Weights of a small class-conditioned image diffusion model.
Model: 6.34M parameters, arch unet.
Training: soap at rate 0.0035, batches of 256.
Data: trained on telescope images of galaxies (Galaxy Zoo DECaLS), 22083 training examples.
Rows from block 4 of a small class-conditioned image diffusion model, named by matrix and row number. Rows with one number belong to one channel. Each number is 50 + 10 x the weight over its row's rms, rounded and kept within 0 to 99. All counts start at 0.
After each channel's rows are labels from the 100 images, of 14848 (inputs lightly noised), where the channel reaches its highest value: "responds to" is what is common among them; "patch colour" is the nearest of a few named colours to the mean colour under the peak. Only what is clearly more common there than usual is listed. The data: telescope images of galaxies (Galaxy Zoo DECaLS).
# convs0: first 3x3 conv (model.mid.0.convs.0.weight, 256x256x3x3, each kernel summed), inputs 0-127
# convs1: second 3x3 conv (model.mid.0.convs.1.weight, 256x256x3x3, transposed, each kernel summed), outputs 0-127

convs0.8:58 50 48 63 57 54 37 65 41 62 43 39 65 60 55 42 36 45 48 37 54 40 56 51 40 67 54 58 46 52 48 47 45 53 59 35 47 55 66 71 71 41 35 56 53 56 80 28 67 33 51 54 55 41 71 60 36 68 50 37 37 57 53 51 55 63 66 42 59 60 60 49 46 46 54 49 36 76 63 60 40 48 51 56 47 45 50 55 48 56 44 50 44 60 46 47 31 63 48 51 42 51 51 41 55 45 34 29 37 36 48 54 63 48 45 52 44 51 37 62 44 35 42 66 54 42 42 50
convs1.8:48 55 43 33 54 55 66 48 46 46 54 60 58 59 64 58 66 53 61 61 61 56 24 27 42 34 57 48 44 51 53 40 49 58 49 42 37 70 57 53 20 64 48 52 59 45 64 64 46 49 56 53 55 50 57 55 36 47 46 39 37 47 61 53 57 44 39 48 74 48 44 42 58 48 53 38 43 47 54 48 61 39 52 52 50 30 52 59 45 44 41 60 62 34 51 40 68 41 48 62 46 46 61 48 41 57 67 54 54 44 50 49 50 36 46 53 52 57 51 52 51 51 40 50 59 45 49 42
responds to: roundness: round
patch colour: grey; brown

convs0.76:42 77 51 43 42 55 61 55 58 63 40 78 49 49 51 36 52 52 53 43 53 35 65 50 40 70 45 38 50 45 29 54 36 46 43 40 50 30 59 52 57 48 59 60 63 58 63 49 57 38 40 48 55 49 43 46 48 49 58 49 46 58 62 49 52 45 45 54 51 55 61 51 73 58 49 54 56 39 69 48 56 54 49 62 55 55 40 63 40 57 40 53 51 67 38 45 61 61 47 36 45 64 40 59 57 49 52 44 53 47 68 58 68 42 47 34 49 39 40 42 48 41 54 51 41 40 55 63
convs1.76:54 37 32 53 57 63 36 43 55 56 54 59 49 46 94 47 57 47 30 39 42 43 40 42 41 43 52 37 68 63 76 57 46 54 54 49 26 39 52 44 54 44 35 65 45 53 51 47 47 54 62 49 66 41 48 50 55 52 40 46 56 52 71 45 59 40 43 50 60 46 58 45 31 51 44 48 55 51 57 47 52 45 58 51 35 29 57 61 51 45 68 58 53 52 37 49 35 41 46 54 47 47 60 52 27 65 53 45 45 32 38 42 52 51 54 44 41 48 56 64 62 48 49 57 50 35 45 54
responds to: merging: merger
patch colour: grey

convs0.139:48 60 43 62 49 53 44 47 60 57 46 33 57 48 57 45 73 39 54 37 47 54 29 72 59 55 62 41 48 67 55 41 41 36 66 65 61 51 48 46 73 84 45 51 56 51 64 52 47 61 59 60 55 47 41 45 46 68 56 46 51 48 53 33 49 47 71 44 68 40 40 51 48 34 55 62 61 61 45 51 52 53 50 35 53 59 46 38 51 43 48 57 68 28 50 43 55 54 48 27 48 60 46 53 48 44 57 46 57 46 45 50 53 50 52 52 60 49 53 48 47 54 57 59 43 57 65 62
convs1.139:43 56 51 56 43 64 61 59 48 69 52 45 63 79 36 46 52 61 47 49 47 75 60 41 66 38 35 55 46 53 45 64 47 26 45 53 46 44 30 44 45 30 44 47 44 43 36 54 39 65 54 36 40 53 46 57 45 62 68 60 63 50 45 68 42 39 57 49 56 45 59 34 48 54 47 49 54 55 40 59 56 53 60 35 50 59 63 58 50 44 47 52 55 57 42 61 44 49 40 49 56 48 45 41 51 58 52 42 39 62 59 63 56 49 42 43 54 46 49 39 57 42 42 53 42 69 74 34
responds to: merging: merger
patch colour: grey

convs0.22:48 63 56 43 60 46 43 42 54 48 64 57 57 42 39 34 49 38 44 55 50 55 63 40 47 45 42 55 57 51 33 52 55 65 48 52 45 59 38 58 36 53 37 49 48 50 45 48 62 50 40 57 38 42 55 52 49 20 46 58 44 69 64 53 42 49 60 46 50 65 42 52 35 43 69 38 42 53 60 41 49 41 33 41 36 78 52 43 40 44 44 55 38 40 49 47 54 50 59 40 54 40 74 46 70 54 44 55 64 53 46 41 53 27 38 58 38 58 27 54 53 41 56 54 32 54 43 43
convs1.22:57 40 52 37 43 59 55 58 48 33 42 45 49 47 44 63 62 58 60 55 47 51 43 37 52 59 69 49 43 52 58 49 26 44 61 38 53 51 52 50 55 55 59 44 65 55 35 55 60 43 58 46 54 60 30 83 49 55 73 50 49 63 45 47 50 48 40 39 34 55 48 53 61 47 45 57 54 51 39 74 57 37 36 48 56 60 40 64 68 44 60 55 45 45 20 41 61 57 47 45 37 40 63 35 60 32 42 57 49 48 47 55 52 76 44 55 27 50 55 53 58 39 46 30 37 40 50 46
responds to: edge-on disk: no; shape: featured or disk; spiral arms: yes
patch colour: grey; brown

convs0.233:58 53 60 60 44 56 44 65 55 68 46 57 35 38 52 64 60 67 52 55 53 49 73 49 30 36 42 64 45 56 48 55 54 41 56 51 48 40 58 58 50 49 50 44 41 59 53 63 54 41 45 59 39 45 62 45 46 57 23 54 26 39 62 58 60 63 70 59 74 34 83 55 52 50 37 55 59 47 49 33 34 42 81 60 42 61 56 45 66 45 46 63 48 59 53 62 52 55 59 40 57 45 69 52 58 53 47 50 51 58 54 42 42 49 53 32 57 52 46 46 43 40 51 38 53 46 38 64
convs1.233:44 54 47 50 56 46 45 61 45 65 48 40 58 61 56 22 44 38 60 51 59 65 41 64 38 51 56 47 65 38 61 35 45 68 54 49 52 47 44 66 48 73 53 42 51 32 59 42 46 52 42 47 54 70 48 47 46 62 61 58 56 46 29 47 35 62 50 30 61 60 40 57 53 68 35 44 48 50 35 42 59 48 30 47 57 29 61 51 47 64 52 46 37 37 59 57 59 64 59 71 51 58 33 51 24 39 63 50 50 46 46 51 56 54 46 66 58 46 60 45 56 40 43 54 36 48 57 50
responds to: roundness: round
patch colour: grey

convs0.54:55 44 73 44 42 47 53 50 44 40 54 57 46 54 33 49 38 45 52 42 44 53 71 58 35 47 62 70 59 42 46 55 35 48 54 47 56 63 39 40 57 41 52 45 34 42 54 44 50 29 58 49 61 50 48 30 69 62 53 42 39 54 60 35 50 50 55 42 63 45 49 72 43 47 46 51 40 66 56 43 41 63 39 43 50 53 54 49 75 66 47 49 48 46 60 49 67 36 50 46 52 39 74 53 50 45 62 57 31 53 42 58 51 43 50 50 27 45 34 46 52 57 53 46 59 55 51 45
convs1.54:52 52 68 51 53 50 47 60 57 59 49 56 55 44 43 40 53 60 53 61 56 51 54 56 61 55 40 50 40 60 26 78 53 52 39 45 61 68 41 58 49 45 52 52 49 35 52 32 55 37 40 45 51 29 54 63 33 54 45 40 46 47 58 59 53 38 53 52 53 46 60 47 63 55 38 55 52 37 45 42 47 43 62 40 52 34 58 43 54 46 46 46 57 46 54 48 44 54 47 46 53 48 50 45 52 44 45 48 43 46 61 51 37 59 71 42 62 40 61 41 62 50 52 38 55 54 49 44
responds to: edge-on disk: no; spiral arms: yes
patch colour: brown; grey

convs0.20:64 49 32 45 40 43 66 50 53 48 44 52 73 49 50 45 45 44 41 53 51 42 42 39 38 59 46 45 43 51 41 42 56 49 52 50 50 37 61 42 49 57 52 54 44 80 50 61 45 53 40 47 44 42 65 58 44 51 44 50 53 40 51 30 44 47 60 66 70 77 52 52 48 48 58 52 54 75 48 60 53 51 35 55 45 51 42 69 32 59 39 69 34 40 33 56 56 57 45 35 50 47 33 36 50 55 34 35 67 50 54 66 62 63 58 57 43 43 46 51 39 56 62 70 65 57 35 61
convs1.20:40 69 34 49 42 60 42 51 54 44 64 57 40 67 64 67 52 48 49 45 39 47 53 57 59 36 57 63 56 60 52 55 26 48 46 48 43 56 35 51 51 48 66 57 52 46 76 45 52 35 46 50 58 47 50 64 68 46 55 32 30 35 65 54 49 45 59 33 68 56 66 50 38 50 36 50 45 33 54 65 51 46 71 48 51 36 42 50 53 46 56 53 55 49 49 44 40 43 58 60 39 49 66 45 52 44 57 16 56 41 37 53 46 58 39 31 43 59 56 51 44 49 47 56 78 42 60 68
responds to: roundness: round
patch colour: grey; brown

convs0.251:67 44 53 65 45 51 52 54 47 47 58 54 46 53 61 51 41 47 34 65 43 32 48 50 27 46 51 51 58 54 31 51 56 34 45 49 34 32 38 33 59 74 55 48 63 57 53 43 62 62 52 46 43 60 43 38 56 52 55 46 50 46 50 54 49 55 53 77 54 67 55 42 32 51 60 53 65 33 66 48 69 58 42 59 59 46 58 59 50 50 31 66 45 54 57 69 52 59 49 45 39 62 57 56 47 55 44 42 48 61 41 56 41 43 43 39 51 50 44 51 36 53 61 71 47 38 40 45
convs1.251:62 51 45 59 48 54 51 45 76 55 46 36 55 51 51 63 43 42 70 52 41 61 54 46 52 70 53 35 53 62 44 50 42 51 49 62 57 62 67 60 46 37 60 45 41 66 47 68 56 61 53 47 53 41 62 34 52 40 49 72 42 46 42 49 47 49 45 60 47 49 59 69 41 58 41 44 43 50 16 43 43 61 63 48 39 57 53 49 52 41 57 57 60 61 44 45 56 70 54 52 54 47 55 46 49 53 43 59 65 34 73 48 49 54 46 56 51 57 61 63 54 53 56 60 61 52 53 53
responds to: roundness: round
patch colour: grey

convs0.114:54 58 74 53 54 43 44 62 53 50 47 48 55 49 46 36 46 32 63 63 67 43 32 45 44 57 53 68 48 64 52 54 46 63 53 51 62 52 39 58 50 56 37 44 55 41 53 41 64 57 54 65 52 51 57 47 39 48 51 30 67 58 57 67 40 28 42 54 51 67 37 48 54 56 54 45 32 56 53 47 47 52 47 59 53 62 63 51 71 49 56 45 47 53 62 51 59 47 48 43 58 43 51 44 50 50 75 58 66 56 46 48 57 47 52 58 48 56 56 51 45 55 48 41 15 55 53 36
convs1.114:52 57 60 55 42 55 72 56 39 58 62 68 55 71 54 57 54 47 54 47 45 66 37 65 64 44 41 66 54 51 51 53 59 55 49 43 50 54 43 55 52 39 55 67 59 57 52 53 53 31 44 56 48 40 61 62 35 59 41 48 40 63 53 32 54 47 42 44 37 58 55 40 40 48 53 55 29 37 55 58 50 47 52 55 39 59 40 49 60 36 59 53 45 31 50 48 64 48 52 38 37 39 51 72 63 55 47 57 35 49 38 58 40 40 72 39 44 42 44 49 48 42 43 61 38 53 46 38
responds to: edge-on disk: no; spiral arms: yes; bar: no
patch colour: grey

convs0.78:55 63 71 53 50 42 46 45 50 40 63 37 46 51 56 49 48 23 59 58 52 48 57 42 56 68 61 61 52 56 49 49 42 53 68 54 78 37 64 60 44 52 52 39 50 54 49 34 63 47 50 55 46 36 37 54 52 53 56 50 44 28 37 65 56 50 58 44 64 57 53 44 54 64 80 61 50 55 38 55 40 56 52 62 41 49 43 46 59 64 64 60 41 54 67 59 49 50 46 50 47 62 79 55 51 51 45 81 52 72 53 36 37 56 47 43 56 51 50 59 47 41 44 59 53 56 44 46
convs1.78:53 51 54 65 58 45 49 62 49 45 47 34 59 58 28 56 44 47 52 69 59 48 44 68 62 58 55 51 46 46 49 51 50 57 45 57 52 71 35 61 52 43 71 58 57 51 55 61 40 44 49 63 31 44 39 41 48 57 44 49 46 60 53 51 51 46 49 45 51 47 54 62 20 46 56 47 48 49 28 36 57 37 47 48 41 36 35 37 55 43 30 63 69 44 50 59 59 54 66 31 45 49 62 47 67 55 55 70 37 59 54 49 40 46 47 55 46 59 46 60 43 50 27 66 49 58 61 60
responds to: edge-on disk: no; shape: featured or disk; spiral arms: yes
patch colour: grey; brown

convs0.10:39 51 41 51 46 51 55 51 44 48 43 54 53 34 40 48 61 57 54 31 46 50 32 58 43 68 41 47 56 47 34 61 53 56 48 41 27 67 55 48 45 31 46 49 50 61 64 49 36 58 50 62 70 47 39 69 51 51 47 49 51 51 50 40 67 54 44 50 41 57 44 65 62 52 37 51 56 51 63 56 57 52 45 61 56 75 49 54 49 48 50 44 40 44 47 46 31 58 48 57 38 49 45 49 49 49 54 47 42 49 66 51 75 48 31 20 54 45 34 61 43 60 69 34 17 49 64 49
convs1.10:46 44 59 58 71 72 48 51 54 51 64 61 42 27 63 51 56 48 40 41 43 48 54 35 54 31 49 67 40 57 50 46 59 61 40 60 42 30 53 53 60 42 53 60 62 53 48 37 33 51 69 50 37 58 36 52 52 53 51 40 56 51 45 64 42 60 48 40 57 37 38 49 57 50 55 47 58 65 48 47 35 59 51 50 41 44 50 58 39 48 48 64 47 60 43 38 45 49 34 53 48 48 65 39 39 45 52 37 37 45 54 56 40 57 52 55 39 51 61 46 74 43 49 48 59 52 48 46
responds to: merging: merger; edge-on disk: no; bar: no
patch colour: brown; grey