python train.py --model="class-conditioned image diffusion model" --horizontal_flip=true --conditioning="class" --num_classes=4 --norm="layernorm" --blocks_per_level=2 --residual_init="none" --beta2=0.99 --lr=0.0035 --beta1=0.95 --eps=1e-08 --max_precond_dim=1536 --adamw_lr_other_params=0.0011 --batch_size=256 --adamw_weight_decay_other_params=0.05
Rows from block 3 of a small class-conditioned image diffusion model, named by matrix and row number. Rows with one number belong to one channel. Each number is 50 + 12 x the weight over its row's rms, rounded and kept within 0 to 99. All counts start at 0.
After each channel's rows are labels from the 100 images, of 14848 (inputs lightly noised), where the channel reaches its highest value: "place" is the part of the image that holds the peak. Only what is clearly more common there than usual is listed. The data: telescope images of galaxies (Galaxy Zoo DECaLS). In brackets: how many of the 100, against the usual share in percent.
# convs0: first 3x3 conv (model.enc.1.1.convs.0.weight, 128x128x3x3, each kernel summed), inputs 86-127
# convs1: second 3x3 conv (model.enc.1.1.convs.1.weight, 128x128x3x3, transposed, each kernel summed), outputs 86-127

convs0.127:44 55 38 53 59 57 58 42 60 49 59 53 54 63 61 62 56 31 40 73 44 50 27 67 43 33 44 47 43 35 35 51 48 44 51 42 60 61 70 60 59 13
convs1.127:38 39 48 54 47 35 41 80 68 49 53 62 51 62 52 47 68 41 59 31 45 42 43 52 77 55 58 52 67 60 41 49 52 67 63 71 46 60 55 48 62 59
place: centre (97 vs 14.1)

convs0.126:58 68 64 45 57 64 44 57 36 54 31 28 19 64 42 62 58 40 43 34 30 67 53 46 56 31 66 76 87 48 39 46 55 35 57 43 36 28 63 57 56 62
convs1.126:34 43 67 41 26 53 41 65 60 52 52 50 51 37 53 46 55 66 58 56 39 35 30 57 40 36 52 42 52 45 59 54 52 49 40 59 47 72 52 63 51 45
place: middle right (37 vs 11.7); bottom right (34 vs 9.8)

convs0.30:48 64 46 47 55 45 60 42 50 52 50 51 39 68 65 64 52 49 28 64 57 45 39 50 54 61 64 51 69 59 32 49 44 41 50 25 62 53 51 51 42 59
convs1.30:65 42 37 54 44 78 25 55 47 54 53 45 48 32 64 59 45 49 50 55 34 61 43 63 72 40 64 32 34 54 53 63 50 20 41 70 20 63 57 50 56 53
place: middle left (29 vs 11.7)

convs0.118:62 48 62 47 51 44 49 44 54 47 57 59 54 28 37 59 40 63 54 40 48 47 21 34 43 38 55 59 47 54 50 49 54 52 47 37 59 41 47 64 55 42
convs1.118:43 38 50 58 48 38 60 47 47 54 48 43 51 52 61 44 50 59 43 70 52 46 68 67 68 69 23 52 73 53 47 70 59 50 56 49 37 56 51 26 35 53
place: bottom left (29 vs 9.8); bottom right (28 vs 9.8)

convs0.105:37 43 47 56 41 66 41 45 48 46 40 57 53 39 24 39 13 43 78 27 57 39 17 34 55 28 38 61 43 53 43 54 54 33 49 53 52 37 43 61 45 67
convs1.105:77 50 51 28 36 63 53 59 43 48 30 48 51 64 59 44 54 51 55 65 60 69 80 56 44 51 50 40 59 45 50 52 55 43 55 36 61 39 50 60 50 33
place: middle right (37 vs 11.7); bottom right (32 vs 9.8)

convs0.122:38 59 51 59 48 64 50 59 63 53 63 42 59 33 41 53 60 72 58 52 78 73 37 44 41 36 62 75 53 75 42 50 49 62 43 46 72 42 56 51 42 59
convs1.122:74 68 46 57 57 30 33 49 75 49 59 63 61 64 54 82 50 61 46 52 54 60 81 50 39 39 08 59 57 67 43 42 54 46 64 46 50 64 33 60 54 44
place: top left (25 vs 9.8)

convs0.33:52 46 50 48 47 31 41 65 53 45 49 37 58 32 48 54 50 46 63 60 50 41 50 56 63 63 47 51 57 29 58 67 53 52 48 22 39 48 56 61 47 76
convs1.33:37 37 72 53 58 51 37 50 44 58 60 63 44 70 51 19 54 44 52 33 51 46 47 65 41 43 48 61 39 71 49 49 53 41 43 59 30 65 91 47 54 44
place: bottom right (28 vs 9.8)

convs0.17:44 46 35 42 54 45 52 54 23 48 27 41 43 46 45 50 55 53 51 24 50 42 54 83 37 43 66 50 53 44 47 53 31 47 52 50 53 41 59 59 33 49
convs1.17:41 43 67 43 47 43 35 64 66 42 68 46 28 42 22 60 47 45 46 52 45 57 53 38 64 68 49 48 41 51 67 23 57 54 40 41 33 75 63 59 73 47
place: top right (70 vs 9.8)

convs0.73:51 58 42 51 31 41 51 29 42 58 60 41 57 60 54 51 36 39 63 45 17 29 50 44 52 46 49 59 49 30 50 53 51 55 73 53 50 39 49 67 46 46
convs1.73:45 58 58 40 73 55 30 76 48 36 42 71 53 52 56 55 45 63 44 61 74 67 39 59 47 46 59 55 49 72 47 26 53 64 65 45 45 60 46 46 69 64
place: bottom right (31 vs 9.8)

convs0.81:41 53 00 58 44 53 50 56 50 65 59 52 61 49 39 52 57 29 42 74 54 63 55 49 72 57 58 68 42 49 35 42 51 67 51 48 70 54 42 51 53 54
convs1.81:45 54 52 48 57 58 47 44 53 41 60 55 43 42 59 60 25 56 50 36 46 50 29 48 32 53 33 48 63 62 46 61 40 52 58 34 60 54 57 31 62 40
place: bottom left (41 vs 9.8)

convs0.99:16 40 50 43 42 39 45 58 67 51 59 79 58 49 53 49 45 34 37 59 45 38 50 77 58 63 55 63 34 45 33 35 41 64 58 58 48 69 45 47 54 51
convs1.99:83 67 66 63 54 36 62 49 34 31 47 49 41 46 36 47 46 59 39 35 32 52 42 46 38 34 69 29 58 42 48 61 46 52 43 39 48 28 51 50 47 73
place: bottom right (35 vs 9.8); middle right (32 vs 11.7)

convs0.35:55 50 49 38 58 53 48 53 21 75 56 38 45 56 65 56 29 44 28 24 26 44 49 39 52 02 52 59 50 51 23 56 47 51 46 71 41 52 77 52 36 73
convs1.35:55 50 53 58 49 60 48 71 58 36 44 62 55 50 57 68 56 53 61 61 57 50 26 59 60 39 71 58 31 39 89 51 56 56 43 36 33 51 42 61 65 53
place: middle left (46 vs 11.7); bottom left (31 vs 9.8)

convs0.18:59 47 40 48 49 40 57 57 42 46 41 30 48 56 41 62 55 67 47 49 51 25 43 53 51 47 45 28 49 47 59 52 43 51 32 17 43 36 52 67 53 76
convs1.18:32 59 77 56 30 55 36 38 35 52 44 42 41 67 51 32 51 50 53 52 34 43 41 53 51 48 53 54 68 55 43 45 58 28 66 43 59 49 49 39 65 58
place: top left (30 vs 9.8)

convs0.10:56 62 49 44 38 38 30 56 27 69 40 59 42 46 40 33 60 69 53 30 47 47 69 35 45 46 52 50 60 50 52 36 45 45 39 32 47 36 78 73 43 51
convs1.10:46 37 45 56 64 50 56 68 64 81 48 37 60 41 52 56 66 37 55 48 44 38 50 77 58 45 67 61 33 66 74 44 63 53 50 63 37 52 37 41 36 57
place: bottom right (25 vs 9.8)

convs0.91:52 47 42 59 44 44 50 57 44 55 44 19 43 52 21 64 34 38 46 22 26 53 61 69 61 22 68 59 69 67 59 53 55 50 31 43 51 51 51 56 43 54
convs1.91:59 62 37 65 44 39 30 48 60 53 57 62 54 43 50 45 45 62 45 63 55 40 46 14 43 51 34 35 39 52 42 33 51 58 54 39 55 38 77 58 47 48
place: middle left (33 vs 11.7); top left (25 vs 9.8)

convs0.5:51 52 56 44 26 59 33 65 46 54 45 30 54 65 47 68 45 69 67 17 54 37 57 55 28 37 53 59 64 55 46 38 49 36 43 58 31 56 54 59 51 61
convs1.5:54 52 40 47 66 49 64 32 43 38 39 42 58 50 48 50 62 46 40 67 41 60 48 50 59 60 50 44 43 34 69 54 53 62 55 61 42 37 54 73 32 48
place: middle left (52 vs 11.7)

convs0.61:38 43 28 31 51 55 53 47 43 42 51 62 49 50 41 49 55 33 24 62 46 58 32 56 69 30 59 51 08 34 37 41 58 57 49 60 41 42 42 42 49 46
convs1.61:54 63 47 57 43 62 49 62 72 54 55 50 53 34 60 62 49 55 61 34 50 45 35 56 08 53 58 55 47 75 71 61 47 42 38 54 42 61 59 45 58 62
place: bottom left (28 vs 9.8)

convs0.29:57 48 45 63 49 61 46 38 48 37 50 41 38 65 35 56 30 41 55 34 48 31 64 60 52 39 51 46 71 55 53 56 50 41 47 47 44 50 64 48 37 51
convs1.29:62 62 47 74 44 36 43 72 41 40 34 39 42 42 65 46 42 43 39 58 56 35 41 63 36 53 44 37 55 53 58 12 59 46 53 35 54 42 48 42 51 54
place: middle left (34 vs 11.7); top left (33 vs 9.8)

convs0.108:40 54 43 20 48 45 57 23 56 62 52 67 47 46 25 31 47 32 46 44 46 51 48 49 56 58 40 20 53 48 29 50 51 29 47 39 38 46 47 24 45 34
convs1.108:47 36 50 56 61 51 54 60 51 59 57 67 52 35 45 64 52 46 39 53 31 56 60 60 41 65 78 54 63 39 63 65 32 63 49 51 43 51 64 67 58 62
place: centre (56 vs 14.1)

convs0.55:68 38 66 68 51 50 67 58 45 46 50 53 58 44 52 52 79 56 51 49 42 44 46 58 43 70 56 45 67 50 51 39 49 30 43 50 20 68 37 59 42 46
convs1.55:42 52 46 46 59 54 33 57 43 66 49 56 38 63 52 39 53 34 42 55 45 39 48 21 56 61 55 55 50 34 48 51 57 48 42 46 62 48 66 30 31 68
place: centre (71 vs 14.1)

convs0.123:58 58 54 65 46 54 51 62 61 46 43 21 47 50 32 57 50 57 65 25 38 24 45 50 45 54 82 47 82 50 77 46 42 39 30 34 52 31 51 67 71 63
convs1.123:30 42 43 43 51 48 57 52 42 47 55 63 62 55 44 62 62 38 43 55 52 62 40 55 60 45 29 50 46 50 28 59 62 50 48 39 51 26 70 40 29 57
place: top right (53 vs 9.8); top centre (30 vs 11.7)

convs0.120:46 47 52 36 56 34 64 49 38 58 59 28 40 50 61 63 68 56 75 33 49 54 64 44 50 42 64 63 44 49 41 48 35 42 56 46 58 43 62 42 61 47
convs1.120:59 39 62 52 29 32 27 47 46 51 50 44 61 45 38 57 36 66 44 59 28 62 86 64 56 57 19 53 60 51 36 65 75 67 53 50 37 59 55 64 24 63
place: bottom left (25 vs 9.8)

convs0.58:12 64 32 71 53 58 69 53 46 70 50 38 63 82 65 55 53 58 51 50 70 56 46 60 47 53 51 51 56 76 56 51 53 69 45 64 57 46 50 53 44 51
convs1.58:62 52 52 67 52 61 51 52 56 35 56 58 53 39 36 46 39 52 37 47 16 65 70 47 31 45 47 61 47 36 57 38 48 43 62 40 49 35 69 35 39 25
place: bottom right (27 vs 9.8)

convs0.69:50 49 52 20 58 34 60 45 53 33 58 54 47 53 46 59 27 38 42 46 38 68 38 55 59 38 48 56 86 58 47 54 40 34 50 44 67 39 40 52 65 41
convs1.69:38 46 61 43 47 33 61 65 52 48 62 63 57 43 29 34 49 66 40 47 48 41 56 77 60 40 51 43 39 54 37 38 58 78 48 62 48 49 44 56 60 38
place: centre (94 vs 14.1)

convs0.94:55 39 58 36 41 49 55 22 43 71 69 30 50 64 28 32 32 53 27 60 56 52 53 59 48 34 72 51 68 41 53 48 66 59 60 46 35 44 45 64 50 50
convs1.94:44 53 42 46 57 62 31 66 56 41 47 47 59 43 39 64 58 51 58 44 42 53 43 56 54 32 31 83 44 54 46 47 45 49 36 60 50 62 60 58 54 63
place: top left (47 vs 9.8); top centre (32 vs 11.7)

convs0.104:54 58 49 38 68 60 60 56 54 48 59 34 46 37 64 56 25 31 42 46 57 48 59 46 50 52 57 50 32 49 45 55 38 50 52 58 50 59 65 65 58 46
convs1.104:71 43 69 60 46 58 25 38 52 56 25 52 70 68 36 48 53 49 36 40 39 44 55 61 60 49 54 49 55 45 41 58 71 45 53 50 45 56 66 50 54 56
place: bottom right (27 vs 9.8)

convs0.76:29 42 19 56 43 51 35 46 26 60 42 69 54 64 57 64 50 46 37 73 43 36 64 69 56 45 76 56 59 45 30 37 45 45 73 55 58 73 54 59 51 59
convs1.76:64 66 63 59 59 38 47 57 50 29 52 42 39 38 35 60 63 45 49 34 49 55 50 51 54 47 41 55 40 48 63 51 47 37 36 57 64 50 36 64 56 53
place: bottom right (40 vs 9.8); bottom centre (31 vs 11.7)

convs0.110:64 65 58 42 51 64 41 50 53 29 67 25 60 30 45 56 70 50 58 37 37 43 72 55 43 64 57 55 73 14 58 63 44 80 55 49 49 53 59 40 45 48
convs1.110:44 58 39 69 50 31 53 45 34 41 66 51 53 58 39 45 42 54 47 72 43 52 46 45 73 52 47 46 39 47 22 64 40 54 35 43 53 53 31 49 41 80
place: top left (35 vs 9.8)

convs0.38:57 51 43 60 62 63 70 40 53 44 40 87 53 58 47 40 49 74 46 74 40 55 39 61 47 56 81 52 55 78 59 55 60 51 38 33 52 52 61 50 69 38
convs1.38:63 73 26 59 60 62 61 76 58 43 51 64 53 55 55 71 42 43 54 37 56 31 45 35 51 50 49 33 34 50 49 54 34 50 49 54 47 62 62 56 51 79
place: top left (25 vs 9.8)

convs0.54:46 55 41 65 60 32 41 50 38 62 63 39 48 62 47 57 62 70 34 49 44 18 39 55 53 58 46 58 58 51 64 40 57 62 43 41 64 66 50 62 73 57
convs1.54:66 37 41 61 39 82 54 69 53 29 53 61 53 43 63 58 31 43 39 62 64 47 44 48 29 36 51 34 47 69 27 64 59 46 41 51 51 61 71 48 50 52
place: bottom left (26 vs 9.8)